config.yaml
model: "self-supervised image encoder"
dataset: "regions of photos with short descriptions (Visual Genome)"
color_jitter: 0.4
hidden_act: "gelu_tanh"
parallel_block: false
inner_norm: false
moe: "expert_choice"
widths: [64, 128, 256]
kernel_size: 5
beta2: 0.98
eps: 1e-08
max_steps: 15800
epochs: 19.9
warmup_steps: 310
Rows from expert 22 of block 7, named by matrix and row number. Rows with one number belong to one neuron. Each number is 128 + 32 x the weight over the matrix's rms, rounded and kept within 0 to 255. All counts start at 0. Numbers have three digits each.
# up: expert up (model.blocks.7.mlp.up, 32x256x256), inputs 128-255
# down: expert down (model.blocks.7.mlp.down, 32x256x256, transposed), outputs 128-255
up.36:115109118152184137103134164123086124096123094116110112160133161081081145080174138143101049113182076133175120109136158092122084147149116162084146134093183075102141159117187165158142126113177141131080132124127124097173076138113204059174179054111102111129101154173092129059130120129130155111071089122131160141154104166147120110180146098127130191174120117094143053122123187104110143127132
up.37:126114098178165109079108120124110150096119095095154106165146151106102138106135154137121056120187087109170136113141175084115106141157138136084126134093187070125125146107196163168119116135172113132071124102132131087183091132121203073170175065090088090152085140169121113077115129132141141097073069130115136145158110158152127105187143090131112176156129090109127068105089170096123143144125
up.38:128106172150108080088127127129111126102159073138155138114163175129115129139146115070116117146168117128139104095166124121064126154132136170112143132113119134133174104137216123097084161095132089163087077124178114087138077144111142053147114127096136132172109111124161181106115163136130140070080156059103114121159133164182131107155119158170059222128104165052165122129109107145105139150162
up.39:090068088128078132079119087124126107130122104158175142165163154139081127109194124179098084121175069163147147156125136065156095098115178138083086153120160108137139152123144105159089136150160127138118139105082113135145148123135160120163114102119086108126108152112144149137107135097101149138099165142186166134125127150137166103156113108120113146136150162147113131057088131099097163107119
up.40:160148123198144182152131145162113120102087095074162114179163167111100121084139159124132082096121083131123119126107153120127088094156120118027159122080133129125140164136159140165127060155207109107090103111145113106142120084126194122206142075123160099115099173133072095101128153135111106142050083136141165116107070101117139084216121105151098161128120122163153121118122138092119144104117
up.41:137103112189158111125109104126125140106112090091155142133139154100089136116110170137128105104172106125097153101140144102096149122189100137089153069118138136128152120140183145130107108127169075131087125112159156119154139068106216120187151106108132105142123109143124141106110135132111139133051115121127140122130103119131113114181181126147106181160127112101162103107071149102111152138117
up.42:055007045124081095085067119152186167139158132106123134097167118070075185139144138135140119148133132163113111087090129089135145203123142126115028134102181161139136093075156159137057115194117125117082131077142213160136167085122159143136128138124125133197138185154177148148149147090146182133125055201187179192072081190096086199097161121089141103103115093104102118037052104116054131211058
up.43:140119150147145140155084100111125171081116134125196150144130165082067127124125133131125119089104124132112143094160171110114132133149109129091135101111138121117175097133175117173146090126132121140082156134169168073162138102167185118157110090112127122121112144177120102119099112154142136098059103148116134108125107111141113129154169144139112154148093154115134104135115155119086148118137
up.44:102074137148123137100107175122131090079139105119091137160132178129089132115135109079098004135224078133114089111156146109126132117090157184061178112103135128101168139155181132115145172068164138183106201120108104135169110168045183074209121084068108149155132123102079202131136128149131168136057161105105109145142130152180224108188104127183127174171103117105136097124140162131079132125126
up.45:120099105181174110122106129141112136095129097086150157149143172102083122130112162110086108110154118119120130075167157097078122151157098147094142102109116129108160136117197139129119117112178090151081102142128147133166112099091201106200128116095138103133085131122098155128100141156117152109057145106116119139151120125142137108177169138164099210151127127093152105131098150114113136164139
up.46:141106098172184142132143167117085144120137079052167106152139165110102162120098129116097124080140101122119121116156123104071133143156093165111162109088094099123161146133169160131140092089179076121110073107127169104135083094083178107178160129102121108094077112159096148091113142162108113144065161079137125156144109139118152121162182156152113213170142106106167111124145148110121164139132
up.47:139076094175160144092095133125121146118114094089162135135134171085084139127118161117106104136133093129145151089179164105089125144152116134097145093110121145112174124112187131127112121131165085149079138151159164107156137101117219100177142100096144083131098118143124147101100141134129170115076129115144137126128096134132109103172158125147095186150124122115142110106094161110107162168116
up.48:145101097158170106114106129131124152109137080100152144150138162075071138117112165122100108111157110128131125101170158106075120139150122132098145100096128128131180140107206134131111139125153076146084121136156141104145119097097213091172139090100130099144094131140098131101099126162121157106070129109126129133135123112134123119170171140159097190155127114086155099131087166121089148163127
up.49:131104126164167108133101159115122128095119086096124115154137172101054152127117157112108119121157112119116127109167147092066134131162122140088158096101134121122171137124210148139130117106157063153097106116146139107156088086097188070158145109105127127138094137147112127091097148154120151121048157101111126142134125131135133117163173130159117205160151137085135104148109143127124137143143
up.50:096093109159102095095081135125099159069100108090189156148129151089094173119150094139119075102192075155130138112135180045138115126130161125061110136093156092099136122131184174166103076138179114128082135097100153115184121121172199095198108054100091106153103147112161142104092096116111146109064091145162141133115121158157144101201133124150119172142127121128138101081087169095091147136126
up.51:145120115159173126124132114120116140093105095100118125164125161113062146111137139124116095104185091127151126118144159098121118123163119140064151107104157106146151155127171132154137106097172101155092133114138135076187113088114210076190156075111109092117093141147106126076122151160109136090026117130123143133142095144144116123183154119146106182144129106098129106131144167109109147123131
up.52:143097124166156123150087126135135146106148086103149176140148179081070157127093155103091106107169113125101147067168140112096123148151106121101125086091130143145173128125215160144090126114151035134090109128155151103153137110106209102189107118111120104150104121142110133104101146136140152105080138112118131130140120137141123113164173133164086204154134130086129098084085129117093127141138
up.53:114099085173158133119174149109095147111122068065172122120161165124111152124116171090143095082134099141107136106137125105052107126104088173103141109097121101128175143135187177116133127107173088102109077114135132142140086126073176130186155121076134093120079122121084162100116159142104122137090153073132125135171108130112163105163185142151103211144118138084153112113123142110134146127111
up.54:121091098178149120122135132124100135095147089065160143132155177091096140124108162078113119112140115119115146094151133105068130164133097140087138099088121122123158138128195169124112135104179082122101089137156159130139121100071189111177150111098162096151100123131098149094109152152120128121083141083127135150144114137126135113161175150156084207143144125070144122134117145116102152138129
up.55:186096150194138095053125157151090074090142087138221194131150188122122141134160092088170115120163135132098136146106154093074124097173086111101187059113116103099206148178136133111064161104168116143129111156158162169121046103154135105158143084068083137128128119121106161138148135092057140161091129059159108157144137065180131091170115112139126211152134099117143134102050130112130173117197
up.56:165101061200110092127125125137102149069092107108165145187100176107094157103141100118138046077154073185135165165120192066103109112128182125000133166111161149155115128166130198164082054132218110132133112106086092180189147052105196142198087011090095124159103159111117148121082110086068117141059096158156169083123086130155162057221090159162126145150135115159211124052066126106112161101122
up.57:126114132174164159096128120121125097086083138118134156177094136140094111121105172087119114142120109098161133128170203064102112118148134133090115112067116145111163111141143144150142130120161122158115135135118132154209154074076164131162152056132102131142075106141137132113083086174121148137078093162071125100125108132144174073207165100190130139178120126110141104139105192119144171116111
up.58:135146145146182136128116102148120151108114085092135125165184156105114126091128156117097085110176064167135108080124158094134152108174130132081132104123157099117100140098199115158132113145150114131045112108125101058159113118110214065192143102137148089147109133178089095088158190122115114070064045114131169123138049167150129066173128092140113182145094141113143130135115145059068140113082
up.59:151123147159216156080131180122186100099074133155104158147112104117112093113101152089118106214127111091126153133168151067099166045140099111100152074112107158144136142133138101104119120107146125163137160150098087153221143015075150200165210090155147139116135121142076127139059116176121164136126125192076127092114108161161190076195147132219144110171106122079189115141097149146118100113139
up.60:108135129195175121125132108112110136093121111111163111165136179093090125114128179154122068141173065132180136130147150095122110135182135134062134117084155100131113136076175147150145099111177091136073147122121142083176106127130219079194195070117106096150097137152108124091109141128150129102032102136090147139149071147148147105209146100129117178178105125098162080133102153110101128147124
up.61:116117116176195143117112136097107165094111118082146110141102151090057130110142152138105079094158092130136124094133167098106093126157108143077155108094134128120148141120175139134138098125173080151121131116136130114180121105115212115178148076114133112106090144165120111094094132133132142127067132121124118157147116121134110107185160139139108172168124120119173117120099154128107155148138
up.62:142123139184193123108130124127126134085099085110157156167159154089090117127117167128111095131177095125139122114152146081090141114194103132083137066091140107111132126114185154147130130134178099145062102124152141082157108073123225060186160076135117120116076137170114125095114154156112136114051081112115148111134069156140128087179188119152109197171083110099137103117096176091108139147111
up.63:111100103150152173075105142096094129068088143136154135135101138096069114138102135149128100149127147081151132137192203075088142121139117138109124095104123132079178113114168135201133125097142110174099147095168164100179125099138182122131146054128112146168089139158150110109082096168160128141087117143101116131139131158125134152175186105172139168204117119096125068139100141161135163156125
up.64:179132150178087136122166154125112149091125082112156121106140232097110182129142090064135077120122093103086117111094134128082122139141088140084177115086120125111165125182196174098078157130191100092124070107159131148122046134159158104182124120057099151155138106138112135114132138108067123161082135068146114151160147140158105104181099069146084219147129107095158121088115116126096106074149
up.65:138106090169083115079136118158094138092103085102162172179123250132098137076187156120132045118139097163165151130108170102122124109119196142045089130047167114144157129156191165198086122145209141094074099076109102126164112136154200126203104054073085120136108168135137113102127157094099098135056083125147177134122091148108097080194119086086044174133115159129139092074109144065105135082134
up.66:154136122163206116157142134122097147090101098106145115170146158094071145085152143126110082096194072122136127108125151090146109140172101115070139112115164074131126160107181129147159095117169115140087121092148164093151066113124199072178151070108103091106101126180104111068120150144129121093053105115138148121153093133143127099187160109139097191164110108123143087133107165091109118112108
up.67:169110122170151139155080133105130145082129113088129139142104144110063144132111141126108096085159133119136104077143185122107122129151111116088149108075131110114142121149185163150124090128157106154089133103155144105175110122102177102167130078075145140140090164165094127082130092152130144093077116154129124121114107132135139104181117153149116141152111113106129106127113165135103157142125
up.68:167105094154107149147080125154145151085181107104134161106125194123111143145068183066101089171090094110089149052184138129046166130121132172108145119141091210138202141155193138123072153151139034125091111150106103124135137123072158152168108133109138106210112137127130095126128119120108171108105139091113116105093136182144136099125104147184090150138147128107136107101111116118087086091183
up.69:127102095174151146133118133125118153099122097085168127134158159106074147117120168109128100111141136109102151099154124119059141120151090160093162094107119126118168135135199155144113125116150074122090107119156164110131126091097194134169133101107162099158110124142085113112108148124124153116079131088135136148141127148121138114162184128148085200142122134096142106127086130095120129125135
up.70:081146103127099151117109116203097155137110122124155067148245154161133101016201181209112069116098125188143098122073094165192155139094121224097114181133152052009067172087153075201174112187131197144099151137146101076100095188164141126129111108130188088172185189129081043106202210088151107092101081116233217177111097090089135126111065118081061149092124169166070144099160132000068158141084
up.71:105085110169133128123131142137111147117143087077102142132155173122121166120125132074104082106156119147130099100145138120056126133122126170118146131096120121128150106176193187111108157103166093093094074104118146133103111148069182104170128118096092118137089094118115154076129156133100130126085148083110126142147125191132128115154178116144081178150114118075133097110129154127117143115124
up.72:136178121094121116127148097161111137149150135114170133161154127142181082131131152202164163120078155153130162153088116148195171202145116085150095134180151049051061094069088097134182126189090225123115102128133126114099118174175096135087153130186117102103217155058178057136197147115130056063149055118185160122144111057081180143083143140059143084114118084157097148131137198061140144123103
up.73:142114129167169107120100108120113153100138107114171153168122160077061131109102158163112098087145097141146114114162158092121113136167128120079128095099148110130153127101182126159119109120147103164072139138134140094171118114140226074175153093109122102127105132167126120093120143130133146095054113131130149122144092119167115111167166123124103187170108135107160113140094161114096160146136
up.74:120131127160191108082101121116099140099129121118148140137123160072083124134109184148102067123171088129170126077179165091102097118159124148079129090120146092111147151077201130156148122115140099161051139144136107086170124122124222064192198090115094079142098130170124138113087115117130149083059099115108111158133111163147140107200154135136129187175127142082172106118109175123089150168135
up.75:138091112172165122088115135126108124092128078085138115145141175101081123102123154113110101110151089143144117112168152099098131125157116134083128099113149118107149124117178145134113117128163095149085118141145144112166119093113221093182169098099144098134113127135102138101104141133126160115058126120125147122137091135130114113191164117149098190147127110094138091124097164096117139148138
up.76:139075117165140113134119145126115146102135097085104148147162146095069146118129145089093098112168119124126134094170142100071128145152106138091135116093133142129148125149182163127110113115170102125091103122154149118143124103074185087190150109107148100165096123132100139086107162146125154125069142106125157115144089135146130111181168148167097194147154125087138113116115143099110152143125
up.77:138113113154131121148119123150107167109131066090119103123157183078051165105133137064144137085173119139065160073152131147005118149144087164119158116111107123147185137183216204128086139120165062098080040076165147109108110121143174125172097142073150107173093101127128144062115157107080131102100150074113118136147122178113099103141163104164036197120134141087143103116126108089102158100101
up.78:121093117160149148121115144132115137098143087074148130139165141114072143125126132088127109109138104129106116099161156104065116130131081160104144115085102114125155112150188167125098106103164082133104104110138156133140098110072195089181130107089157111169096144146063140122121158162101145121073133108122153140123102131149128127163166153173095191149127137088146130109098162103126157140124
up.79:157091118150137156061159143123100086120107069117126151161154163145131141102133168074149075132177123120178139125145145084129096133155135150081146085084145107137165121143178165131107165109186109123075111119135122120168071108101193080198161070077135086142104105137076141102104144116102132111050121111104152118168096161153125087200156059140133183175140140073182062116095185120145161095129
up.80:149134129172177150136117160148099145081129131042175138161139149113120168113133112139102101107137113112146102121117182065127094137167090148108158090097120104089156136101141129136149128115166070158120111143170113099122081089118152079147163094139111127101065130194136133096132112125101121102083118103158126137139119099139142116161142123122153183172122061129153120118073178103104136164135
up.81:164124138168127121085138153157110099101124099108187178131119184136142175137134042078140120140171115072074139077136147116060098093155105089106164105120140090092167130166125146079093179137158128101159086168152151128122060125174126094162146103046047145102135077105135185119132116105074162123120144071115099164158155096161159097158129108145112184149127067114130134074054161116125129076132
up.82:147097112192181154134119130127088144066126105081149126168123154081070130095153137143126111092142131123146137112153166116112092129138100121079160103114155100088145156132139162192119079102180133140122158116168157136159101116124180115179125062078137117161107166145084121095113104138129132128090074128160133147104100116144143118164129152120118167157144106106143110138111198100122189128136
up.83:110094101156173156124104172108129125075116136089129112187125156099127137117125116139094096131133108106131105134121185042092140121170095196099168093104114104106153148097142124147139111107164070171105106130153105120155096082086171095166147062106139138112078151176132099100114128136120144076078122130145115137121097104119160115172178127170133185201110090124170121121114121116105142173124
up.84:108111117183169139126124134133112124106103090111138089193167134112100143095139138116113072138178067102142123119180137105133071136134146158025126139098175084135121150103139156158102083119186085138107171150117107114176115106059182097199177100130134075171113114138066125085116154147135155091072081131088169117133080158187141071201112140157148159134142098115178105092095155112089151139082
up.85:099153146167159116096173069190133099107086134150095086164156170192133120092140111145152048161167033171174050102082117149175117110139122126055092165069157094119061167153097107097092114167174159105126125120076052132159120169048134119161202110146156156146132175148083075134168165099122090089106058176142150150082016105151141076144076088110142133157081072133096136067119150100083119122084
up.86:134179174120149104129082109134073200099169141146174121126147089052124068112194112208105122116133147143129142081112153121226119137153082092144138128202168008016080142068143079133144135130078214187121145187189154017119080196249121071087118122082133134186194190185138081134166089072163177030146013132188126175126151122199128132104063139067128150147115133151085154131096179087050179142144
up.87:151107112172157122099123119128107138121104093096153108160155159078086127086127148132131093110162094138130134098140163086135137127165116132066121077116134098131130125113185144140128095117187107132079111134128147100172132070119207096190145084115127085133126147139101135066119144139116139112059117134141148120152083139143109113193168133143122182153119095100148087119095170108102150119099
down.36:158147109149077128176147121165138180141109102104143118150152138114093141084108142158063096113148104120111130140133121092151142117128116113121114132095129135092113152139099132164121082157138133097134092127114143120099150112155116135121109109142106118172113142148140131075158168096098091129150111097157156113095131161119160119105110102115141095131136100191145159078104154053098126097149
down.37:185152133129146144168115131166129169161120126118104116143139147108130170093106121156058086113152104099096154091104132110133122111147131112126159113102153132106128168132086134106098135139151096099117107154110131111101159109137116119139129111125143108132106135156103106076146165123131130132152135146149142102115123189096144105131099112134120096136136087178141137100124166093102125102135
down.38:182143116097040067147095158143160114086160107117070149157095130116015115098162197090097131231072180095197119096125177160086167142092153074203106164138209108104174191097179184141125194149145111007107045116123160110129082213222077076064169116156063143157086137177097130148088120131179096132126177121114130148130191207113123175114098082150095118071173134129075093175165170134148088114227
down.39:118017127108132159100087112152157159152151108136067151119156088123087184157136098098124130138157166118112152090167122059079078155151089125196117124127171112138162118142155186099058127099098086138116141126129173138115156052129110113111129156077154134157085122221097181134104116125100205086167134160142160110116140173186097161074132142141164108070155131106148151107086147137080171186119
down.40:136117109104065112117125131150149139140080113134122132117151153130119159080138123160098098153161138129158102126122135089139119109122106113145115100080151111114104122127117133104129172113167159116088132122155166106126141132136081117139125098088142145104111118145069169092129137117119111092134135146108139115142125155125143116129100147109103119145121139097157114131151148136119099153079
down.41:101117128116149155128141114095123123149126121155109121117121124120121122121140097165147092135156130117098133116145113125150104089134138137122128136122112129118123153122093125143078103121155128144149144123124138147131172118116112163141135129095156145167113145132091126128146117143105193152142129163124122135089100136150172134106111111117133123142154095151111125113092145129091146137097
down.42:145147136143225092130149120084080078132162073108152163161178139079132134133080154133104176121255157070122159102178108083085143246204092095125109027185167115078129058064236166108153140031102095194087117119156255070121063115135248033127197137139044066166157098118228227044137153208229152115126166037118093120205189141184115176142241096156070221143174094066024060163125148095115144190129
down.43:147096144121097190145107122132136176131126135161068121111149100082068166122133092115084102120190121088111128126145155081129110102105113110126122140086151130109144146115101156143085095121150093112107155140144155121165172085108120166124084134111159165179082158187067115086142143122108161095161093197098141122100101189172148136133104122152135068123123124147132135075124143132108148153119
down.44:150153129088090153162111162132118112132139117101132178065104115105184138135126125102163105166174126059118190101164147129086070056099136104143181132083133161150136184135083163120118121140132080083178148142163096189098154128136117169142116127141110135153122107122082107084114083113124166157170132154098134119089181153130152147100096111146138089071139124156149075078111135146149102063131
down.45:130136115107156186129127103134138124128094149182108111114141118104143112111154140145129079157178107105086145130138143114140099083127109123116133133105133134126128132117096125143121086149145137158108158132145098134156156097106148171150132100131153117141119130115107113115129105123110160134174110167122133119112101123150106117142105099121129106128132128152125126097120132109088134116111
down.46:120133104081159183170111102132146177166094162180080086126138073052103139092113141182094120143180120105105133134125146105119115138091132147114115143092116161124095150126092104174130076122117116141148150150090091133129192085108152176131121124148167099157117140107135115129142136108148153145203149171120153121112138175117143146124136152123121062081132114175145137075159122118114127139099
down.47:130118113145155144127114111130128142123115138158117094116125101125133150127132142158098078130165088118115161111153128113136091102124114129126119136097111132140132144113093123149119110132154111161124166134137099127150177092096142194141151133146166123150105133128088101139126124124116165116171104176121136133100104136140120087150132121115124104114108135126158137074117114131092131115095
down.48:140120127124156189132118096136130133152104144168130109109143111096131129104118144134131090142159083105108154141153116116131104093107103119112148121116127137143141142146107131141137086139136110145127154144129113119146185078113153181153113118117162119147101129104110122122115125122124165121131126177131149118101120148137132114146120112132117098110105124139147126105106146104086114100108
down.49:094142114117166172130121113114149147139096133166104129112152126087146142113109121161134102131177100117114175136144120115155119112128135152106116127110116168135127143131099129121126105117139121141122167126134105114167181090111144168150124124148158115152125126110128129115113123136116138119165123149118126124111109157133129127137141097116133090099123153151152128124135112137089127116096
down.50:121087086120115146157102164150161176169123146104082142107137096082065167134067132131050105119154161095128140117160144100083112121107119077157121136125117168146135115107076170134102143147130098109102144142104160164135207069119107177140148122158100153128099133139065183061095134136111137131160173181078150139103131182116170150116149149151155058097127060139143132069122158152117119158080
down.51:131126128129131169117140122125139111152117120132124123117142105116136138120126123160115131135150136108100154129127126125134116117140130137130128125127140127113126142133105114121113111133117100129140133098151126125119169090115117140116124146119145127164114138121134161077143149114129158133160140135149135138124130143154156147126131091118135108120127110148104134085087136102106158112104
down.52:155113145099153170145111147117152144139107135167118132106103131098142132119130097146120078152153106080111149136164141111120093104103122125121130153114119150146142148134099116146119108119149118115140162133143087119142187096107144198193106108105165159154120142126077115134123133120112149131164107196118145129099148147143119126144102120153121075135120124152137107103103128128075091104103
down.53:126117124106153164143120139130153158180089126160075085120142101072144162083129137155049089138162099113117134155143145104133111131071154156114084160081125143152107128132100116163119110132147136127154132151115089112136201082111130178156120120161168119152113140131125105134110127062138146121194124180141179105091100184112121143120086129141109069077150146153147156071173092108089088106108
down.54:123114119113163162156099130123135154162098151157085107143128092076162144104125146158102084128167097096101154148146145104122088126091133149137103137110123139157134141140078115174112092131119117141130144150120102120151184042110151182147141118129174101156134123129115124120129124103149164126190128154109145109097109158132116116137118110124130077106148130147131130116130097119085112116085
down.55:231179058154105131163172117164151168132134069100079099104168158070098100079055164098081090135148118104145167097135131169126203155175139085147139139099150139132088183143098216141121137172183104000075027080080148132100136147173153109178155166202114100162083128194116118080147201100115050105109097130113171120138059204091127120141110104126053104128122083123118086095122238080126100075113
down.56:118031061108081157134087170147185227176100151124119197094115057016089216156018096130024092101164150157139125125136173000071161187104187070133101100091094241198126020095072145145117127192102073147111177166092146206172233019044117193123072142132120188081101142144077186123103097186097170142138140206068176072091101218126212120133109221204149020078087080160206131035120120168128066196055
down.57:117145145107089160130149117163145152153094122141088135131173132150112162106107173127118155118162111092131158125118128149156069127157101117153126160083116140120111124165076135128148079151123144103114099128156101145096145102123114155095131120148173129155089119147140101070139164129079085070144099148148176105116103157112123118112118129091102069090141145157127153101154126065132138107082
down.58:121122157137173130113091166149125173117123090103161118092159140074134160137107106137099127115136130117103112059093128093097119106161056117132147087136111104092128167118126128082131127114107109121145113156144142115111142122182148156130150111049135134150116138174084160100156130081086187102182138122163138173118126133189151115110124132098127126100096112129138169107079141106044150139116
down.59:181181164162203184090168167080106112099037195167159115084115147108075083119109124140097121114138152148130145177104148125156117060146056110101146153097043144082111128178081045148160097072080183143189182149137126133163092069142162188106182114071140173114145150151139199135104143153070053103108123128104103105124134138170188112189154153154129103155080132099102195170139187133141161156143
down.60:116126142137134117130110134141122161123129125130156119128152139101140143133144153157124142092145122128090120092127121095145110107125097111129133128117141116099151128115125107132136127134122110143079108131148136073134146118152143120131120118122123094139139164112131129078143138115124127106168114110161131150132125132144137116096140125094118129137119142103126131140109147096079152135128
down.61:127128114134090175140136094116105158135108118126114107123128107130129109131159151162123129128144091100108118134164126110158118116150121125124135146123125114131126137125103103148130111153134114152118136134131116122134163133125116139122140139123148105160122149131107104123137118134115151131179088131134125132114146173154121107116124112120122094119125112134129136114098151105101138144091
down.62:137152101136136130140099125150144167147116122137119113116130130090127171090128119159118099109141116124093135102114121124118111088128107140133133124106124098084105139140117126107136137149135133121135111123139122131117175089116133140137119114084140136145122147156079107095127126118101142126134131136146160146096114158127137140125130138118125107091111110144149134120115151125082141118090
down.63:165100119132085176185123120145135188128123137119096134128138108096104169111119112131061098107139124083117133135105148091135113098150161128137151130116128156107141149168097154180109111175147097130125134119119106141116176085138129171156069091150141148112075145179087084091136142121103123126152082163147166106110101177127128122123079116146123065107139079182148123071110153087094113118133
down.64:156142103083081078125085109192193205114149128159072137149130130099102154084084158067055080153144131127126117106134171129107164127132183080124105126148178167159146156145131179087132215187125093046064038123067112104163151161154147092140146144172050118088080116132161169083096152087122075073123166149085145116132111194107123132148127109138078115084163119135089109117182171109123097090120
down.65:168036099139136201118131163170110186150136121122127173107130124039089200126080120147031082129169131153208110132152124037121135176139138134122083103070138141152107076059086151148111156104123088129102138154121145160132151074112122138128111128118129141119078102227149172113113142097121126102116124148107144082156086156144127136155110145164151110155145112131191121040111143147116105168114
down.66:137089146128111136153146094146127151151139094153130123119161126106096171111151130141086125098168117112104131113114114094127143119154127122148134137112129128115124146122101146139117149123129140118128099124124157108093130111151107136077134123119138113196121122130128167094151158122124137108144122109137140107107144184127150149101122104115128138116149122151077134091095163107079157137116
down.67:141128108113090155130135128107134136151065131167073118126143115101082145110121157145094089157163119084120138124159127109122098108109114110148127158092141140111157153150094138124087111132145130108136146128116124145117170083138109183132145137115150114172120126121128159085126140127103146122188137161086140100103141177126118124123097117143124080110127098150132125073121158105119139105126
down.68:127163158080083088142112127166111100094169147090107179154143119210105101092214142102131189088119192192141117118062157129151144124156130126209182117137139080051134152111220145110200183132062141102070092104138197045105059213149083020000146141099096146081081158148094154082123133128127070071116126097149119139183135154149167130074148120076142168112102201081109148223182175095174116211191
down.69:131121114110167188152101144135153175144093142179077098132128112067110142116102125162089063136159083101096137124150133113122114102104132143124119117100122147148121167115086139160142113138152096122156133109115108113142201064108129180142147113140166117157114114145090117118129119093125157116171149171122126122081112188103138114127095121151146086097127093160137124102134133119078092113088
down.70:102163053185134228067224144031085023073058191220117093157030180164178017157073149122214108172116064041139191240164149143123137130095132147019135218025079189102165100193110108184115066058218218182204199047161083255195076067055187173255217087196150179118114175055155012164082073229128065222000087160065090065154106097085087140255208130167119113249140096096046085157149124197255169102152
down.71:161115115079124137141129146157205153140098140198045067160129106100101164061100103125059075142170105110094136148137143127126121126075156149133098154064154161131129131150114134137104130147137138107153119102099109116153188074121105180135138116165130152131119105169121144141127133090114106112179171165121164116103128205112133121135111120153102051082150121148075152074202162134115107093088
down.72:112184112191139165102145133085101086082094185130191138102013146167225016227079126112208188156047143131122144205107143184091189111111171133063137159108004191161095085178081084141123121119130163127213144105140054243144152113098180222161134135144118154049162144018223062217075042155084098229090110158076063089087135004085112108200161139165111097162077164150146155146122011182206111094141
down.73:152141159135133189124098102141122171140132137140150153104169114105112150116136116133107100112148112115089134119138118087145102074113111135132126145110144099132128149119116145147099122118162138120115152139153114127133174119123137162136101124125149127142128140139116116096138120123123176132166093163135133132110134139167131126124117121118135106123112116127137127060100152138073133111133
down.74:152127127149128197139109149149118144104120147146117137172157140108146128086149142127105084124183104083105139130144164097125129088124130123110166141100121142093129151151108149138129129135143103142085141108118093120141147102132164143161134108113105124138094140121111113089135133109103146127130092155120143090095113171128124093147122105141098108124100127126119110079115188111109121110121
down.75:113124121137152180130130119115132139151097148128140104146154143102142132101122118160129127131145113124115133123140119122122109079139101125113124120102130124118127157129112109151116114117137099133125140130141123119147151082124137157137151132109156111140126140120126119114127121115124168138160125150150151138130110129134138115124116113127121117137125111152152112103102128105095130121104
down.76:140161102110155171128128138132144135150098126165101093093126119110142138115115092149112094144183117099083153156108123115141090115126115145121119127114114148131121137164099125152097098130136120134137137130121096138109180046115127181132112126132167134124114111146114164124137137117107159133160139149122150131099104145124136144122121127117124065127126103156151142073118127135108130100074
down.77:183130109123067065174103130187190214131136108158072070206121144121035182049131087100073084123132092129079101128111181124095109124105150134112099169099200160131165160212159194118073161171160105054144057114057139128104146106215151112106092079143062124154145115146199173114107147029060102076088177149129189072134120202110155140139108175161069108074191105204085178051151164080093133097138
down.78:143140119107158189104123125144157145148062140170089080106146090092125141115124126170099117145180095107084140143122135117126097108114119141137126136101105168154120136152054118132113084140131132139136144111117106168145210044105151204139146111137165109141134103131114149136126152098080162126198142185109148121085108176110144130142149118133124050096136112160109127079130115125106139118079
down.79:148133122137061131126154130177108104149110085120135114119158153166139146082165162153124145155090130080135169121121105155119094136120109112135112198112177138127126174142105159080112162131149144077150123136150135142094120116137078118110174118128098092128119108121120144113113137099106097187104150091123169111163170115127110117171078123116138105114217133153149145127125150110151126069143
down.80:113089142148098126146115112150133176159115109169140129142144118072041136092160131139091145134158128085111147121113136055132109099128130104135135151124172095101128181108111116141116110149125112158110147128141183112131145128149126124081125097123075112193123141116134187099131126153137149113152119106151181125116154198154168118111104155111142136108135130168091133132100165083078156166140
down.81:186130043111085127091172141205201129171089110156051139119150127139120109085031187081073105188145138118160164093141112155110169157107122109175078150140158131142115109126115199122103169153162140024082086118098132143101158142114175157152182173209144098137106119170149157118127190098120057117142163124087160122146098204076099152139132106144094074116147130096071099121192180093183114084089
down.82:146135072112107203164106091146152163153079127131089113134176112089088160099144140135112104115156125100106149130157150127117082106120107106113136171097158173105115179144091158149108060136164135144139112110130115160127167076098119187133137114120136111154101141102104122070109115092114148125175138165132161121130116185120158117119107140110130053105137095161139119069104143091108131121086
down.83:165122143138074149146132116155117175143084122155126137152116126110039111094146144138078152113127158115080121143146136077158132092121155089128138192098165135122143165144101133135086097158140135127085129119130149122139163097144103129081115100112075102163128120117123162067123135140106125150117115131131163084127128196171175124128104164115133123104138135183097162110093162096115181127129
down.84:135110087152159110143095122211181126153189074122137134154191109166162172095073163145090083125116119134110111059100104113172130168172129099146117146129148126124109165135112154069124153161105102089105125178080169148131165105098152150160183111145084062108144131124102185134138152103111152101185113124149173132128123140106152161114129125128185105098167096166130157067095194076070131112124
down.85:127128078123185119189090139084161203087159133165055039142065149069070183107072119122051001098070042092132147104130185151099123176049125180023136193127157134180133159183169179165151107123176067131177190125046097199197162100108227186238133065119131146136109148198074060136102087110126183164047120195081173123106108215106095178213051196169139094149153105169162111084156152133070154120129
down.86:048166082093140111097166087090126082155100148136135092108116102164235068161098152153182140093106107197165166215106064223169134171111185125143077141107086165238070057130137058136198145101076164130133141080146080151152127156041135140131125203180145113023134108069251078199138162122163086193082179120124068121160123000042058152098185159069090142177117137109166136165192038183172079116084
down.87:139121125129123160133139143115151118138100130112126118137155138115126143123167105130134105118157106120117148121131120130140109074134118131144135115109142116123128161135134126146103131130153110134127148125124125142140145106137081123124134118115157131149135119113055122127135130117127169125164116130152142168111120132128131128107122118120140129145149099140120127112080153145095149138111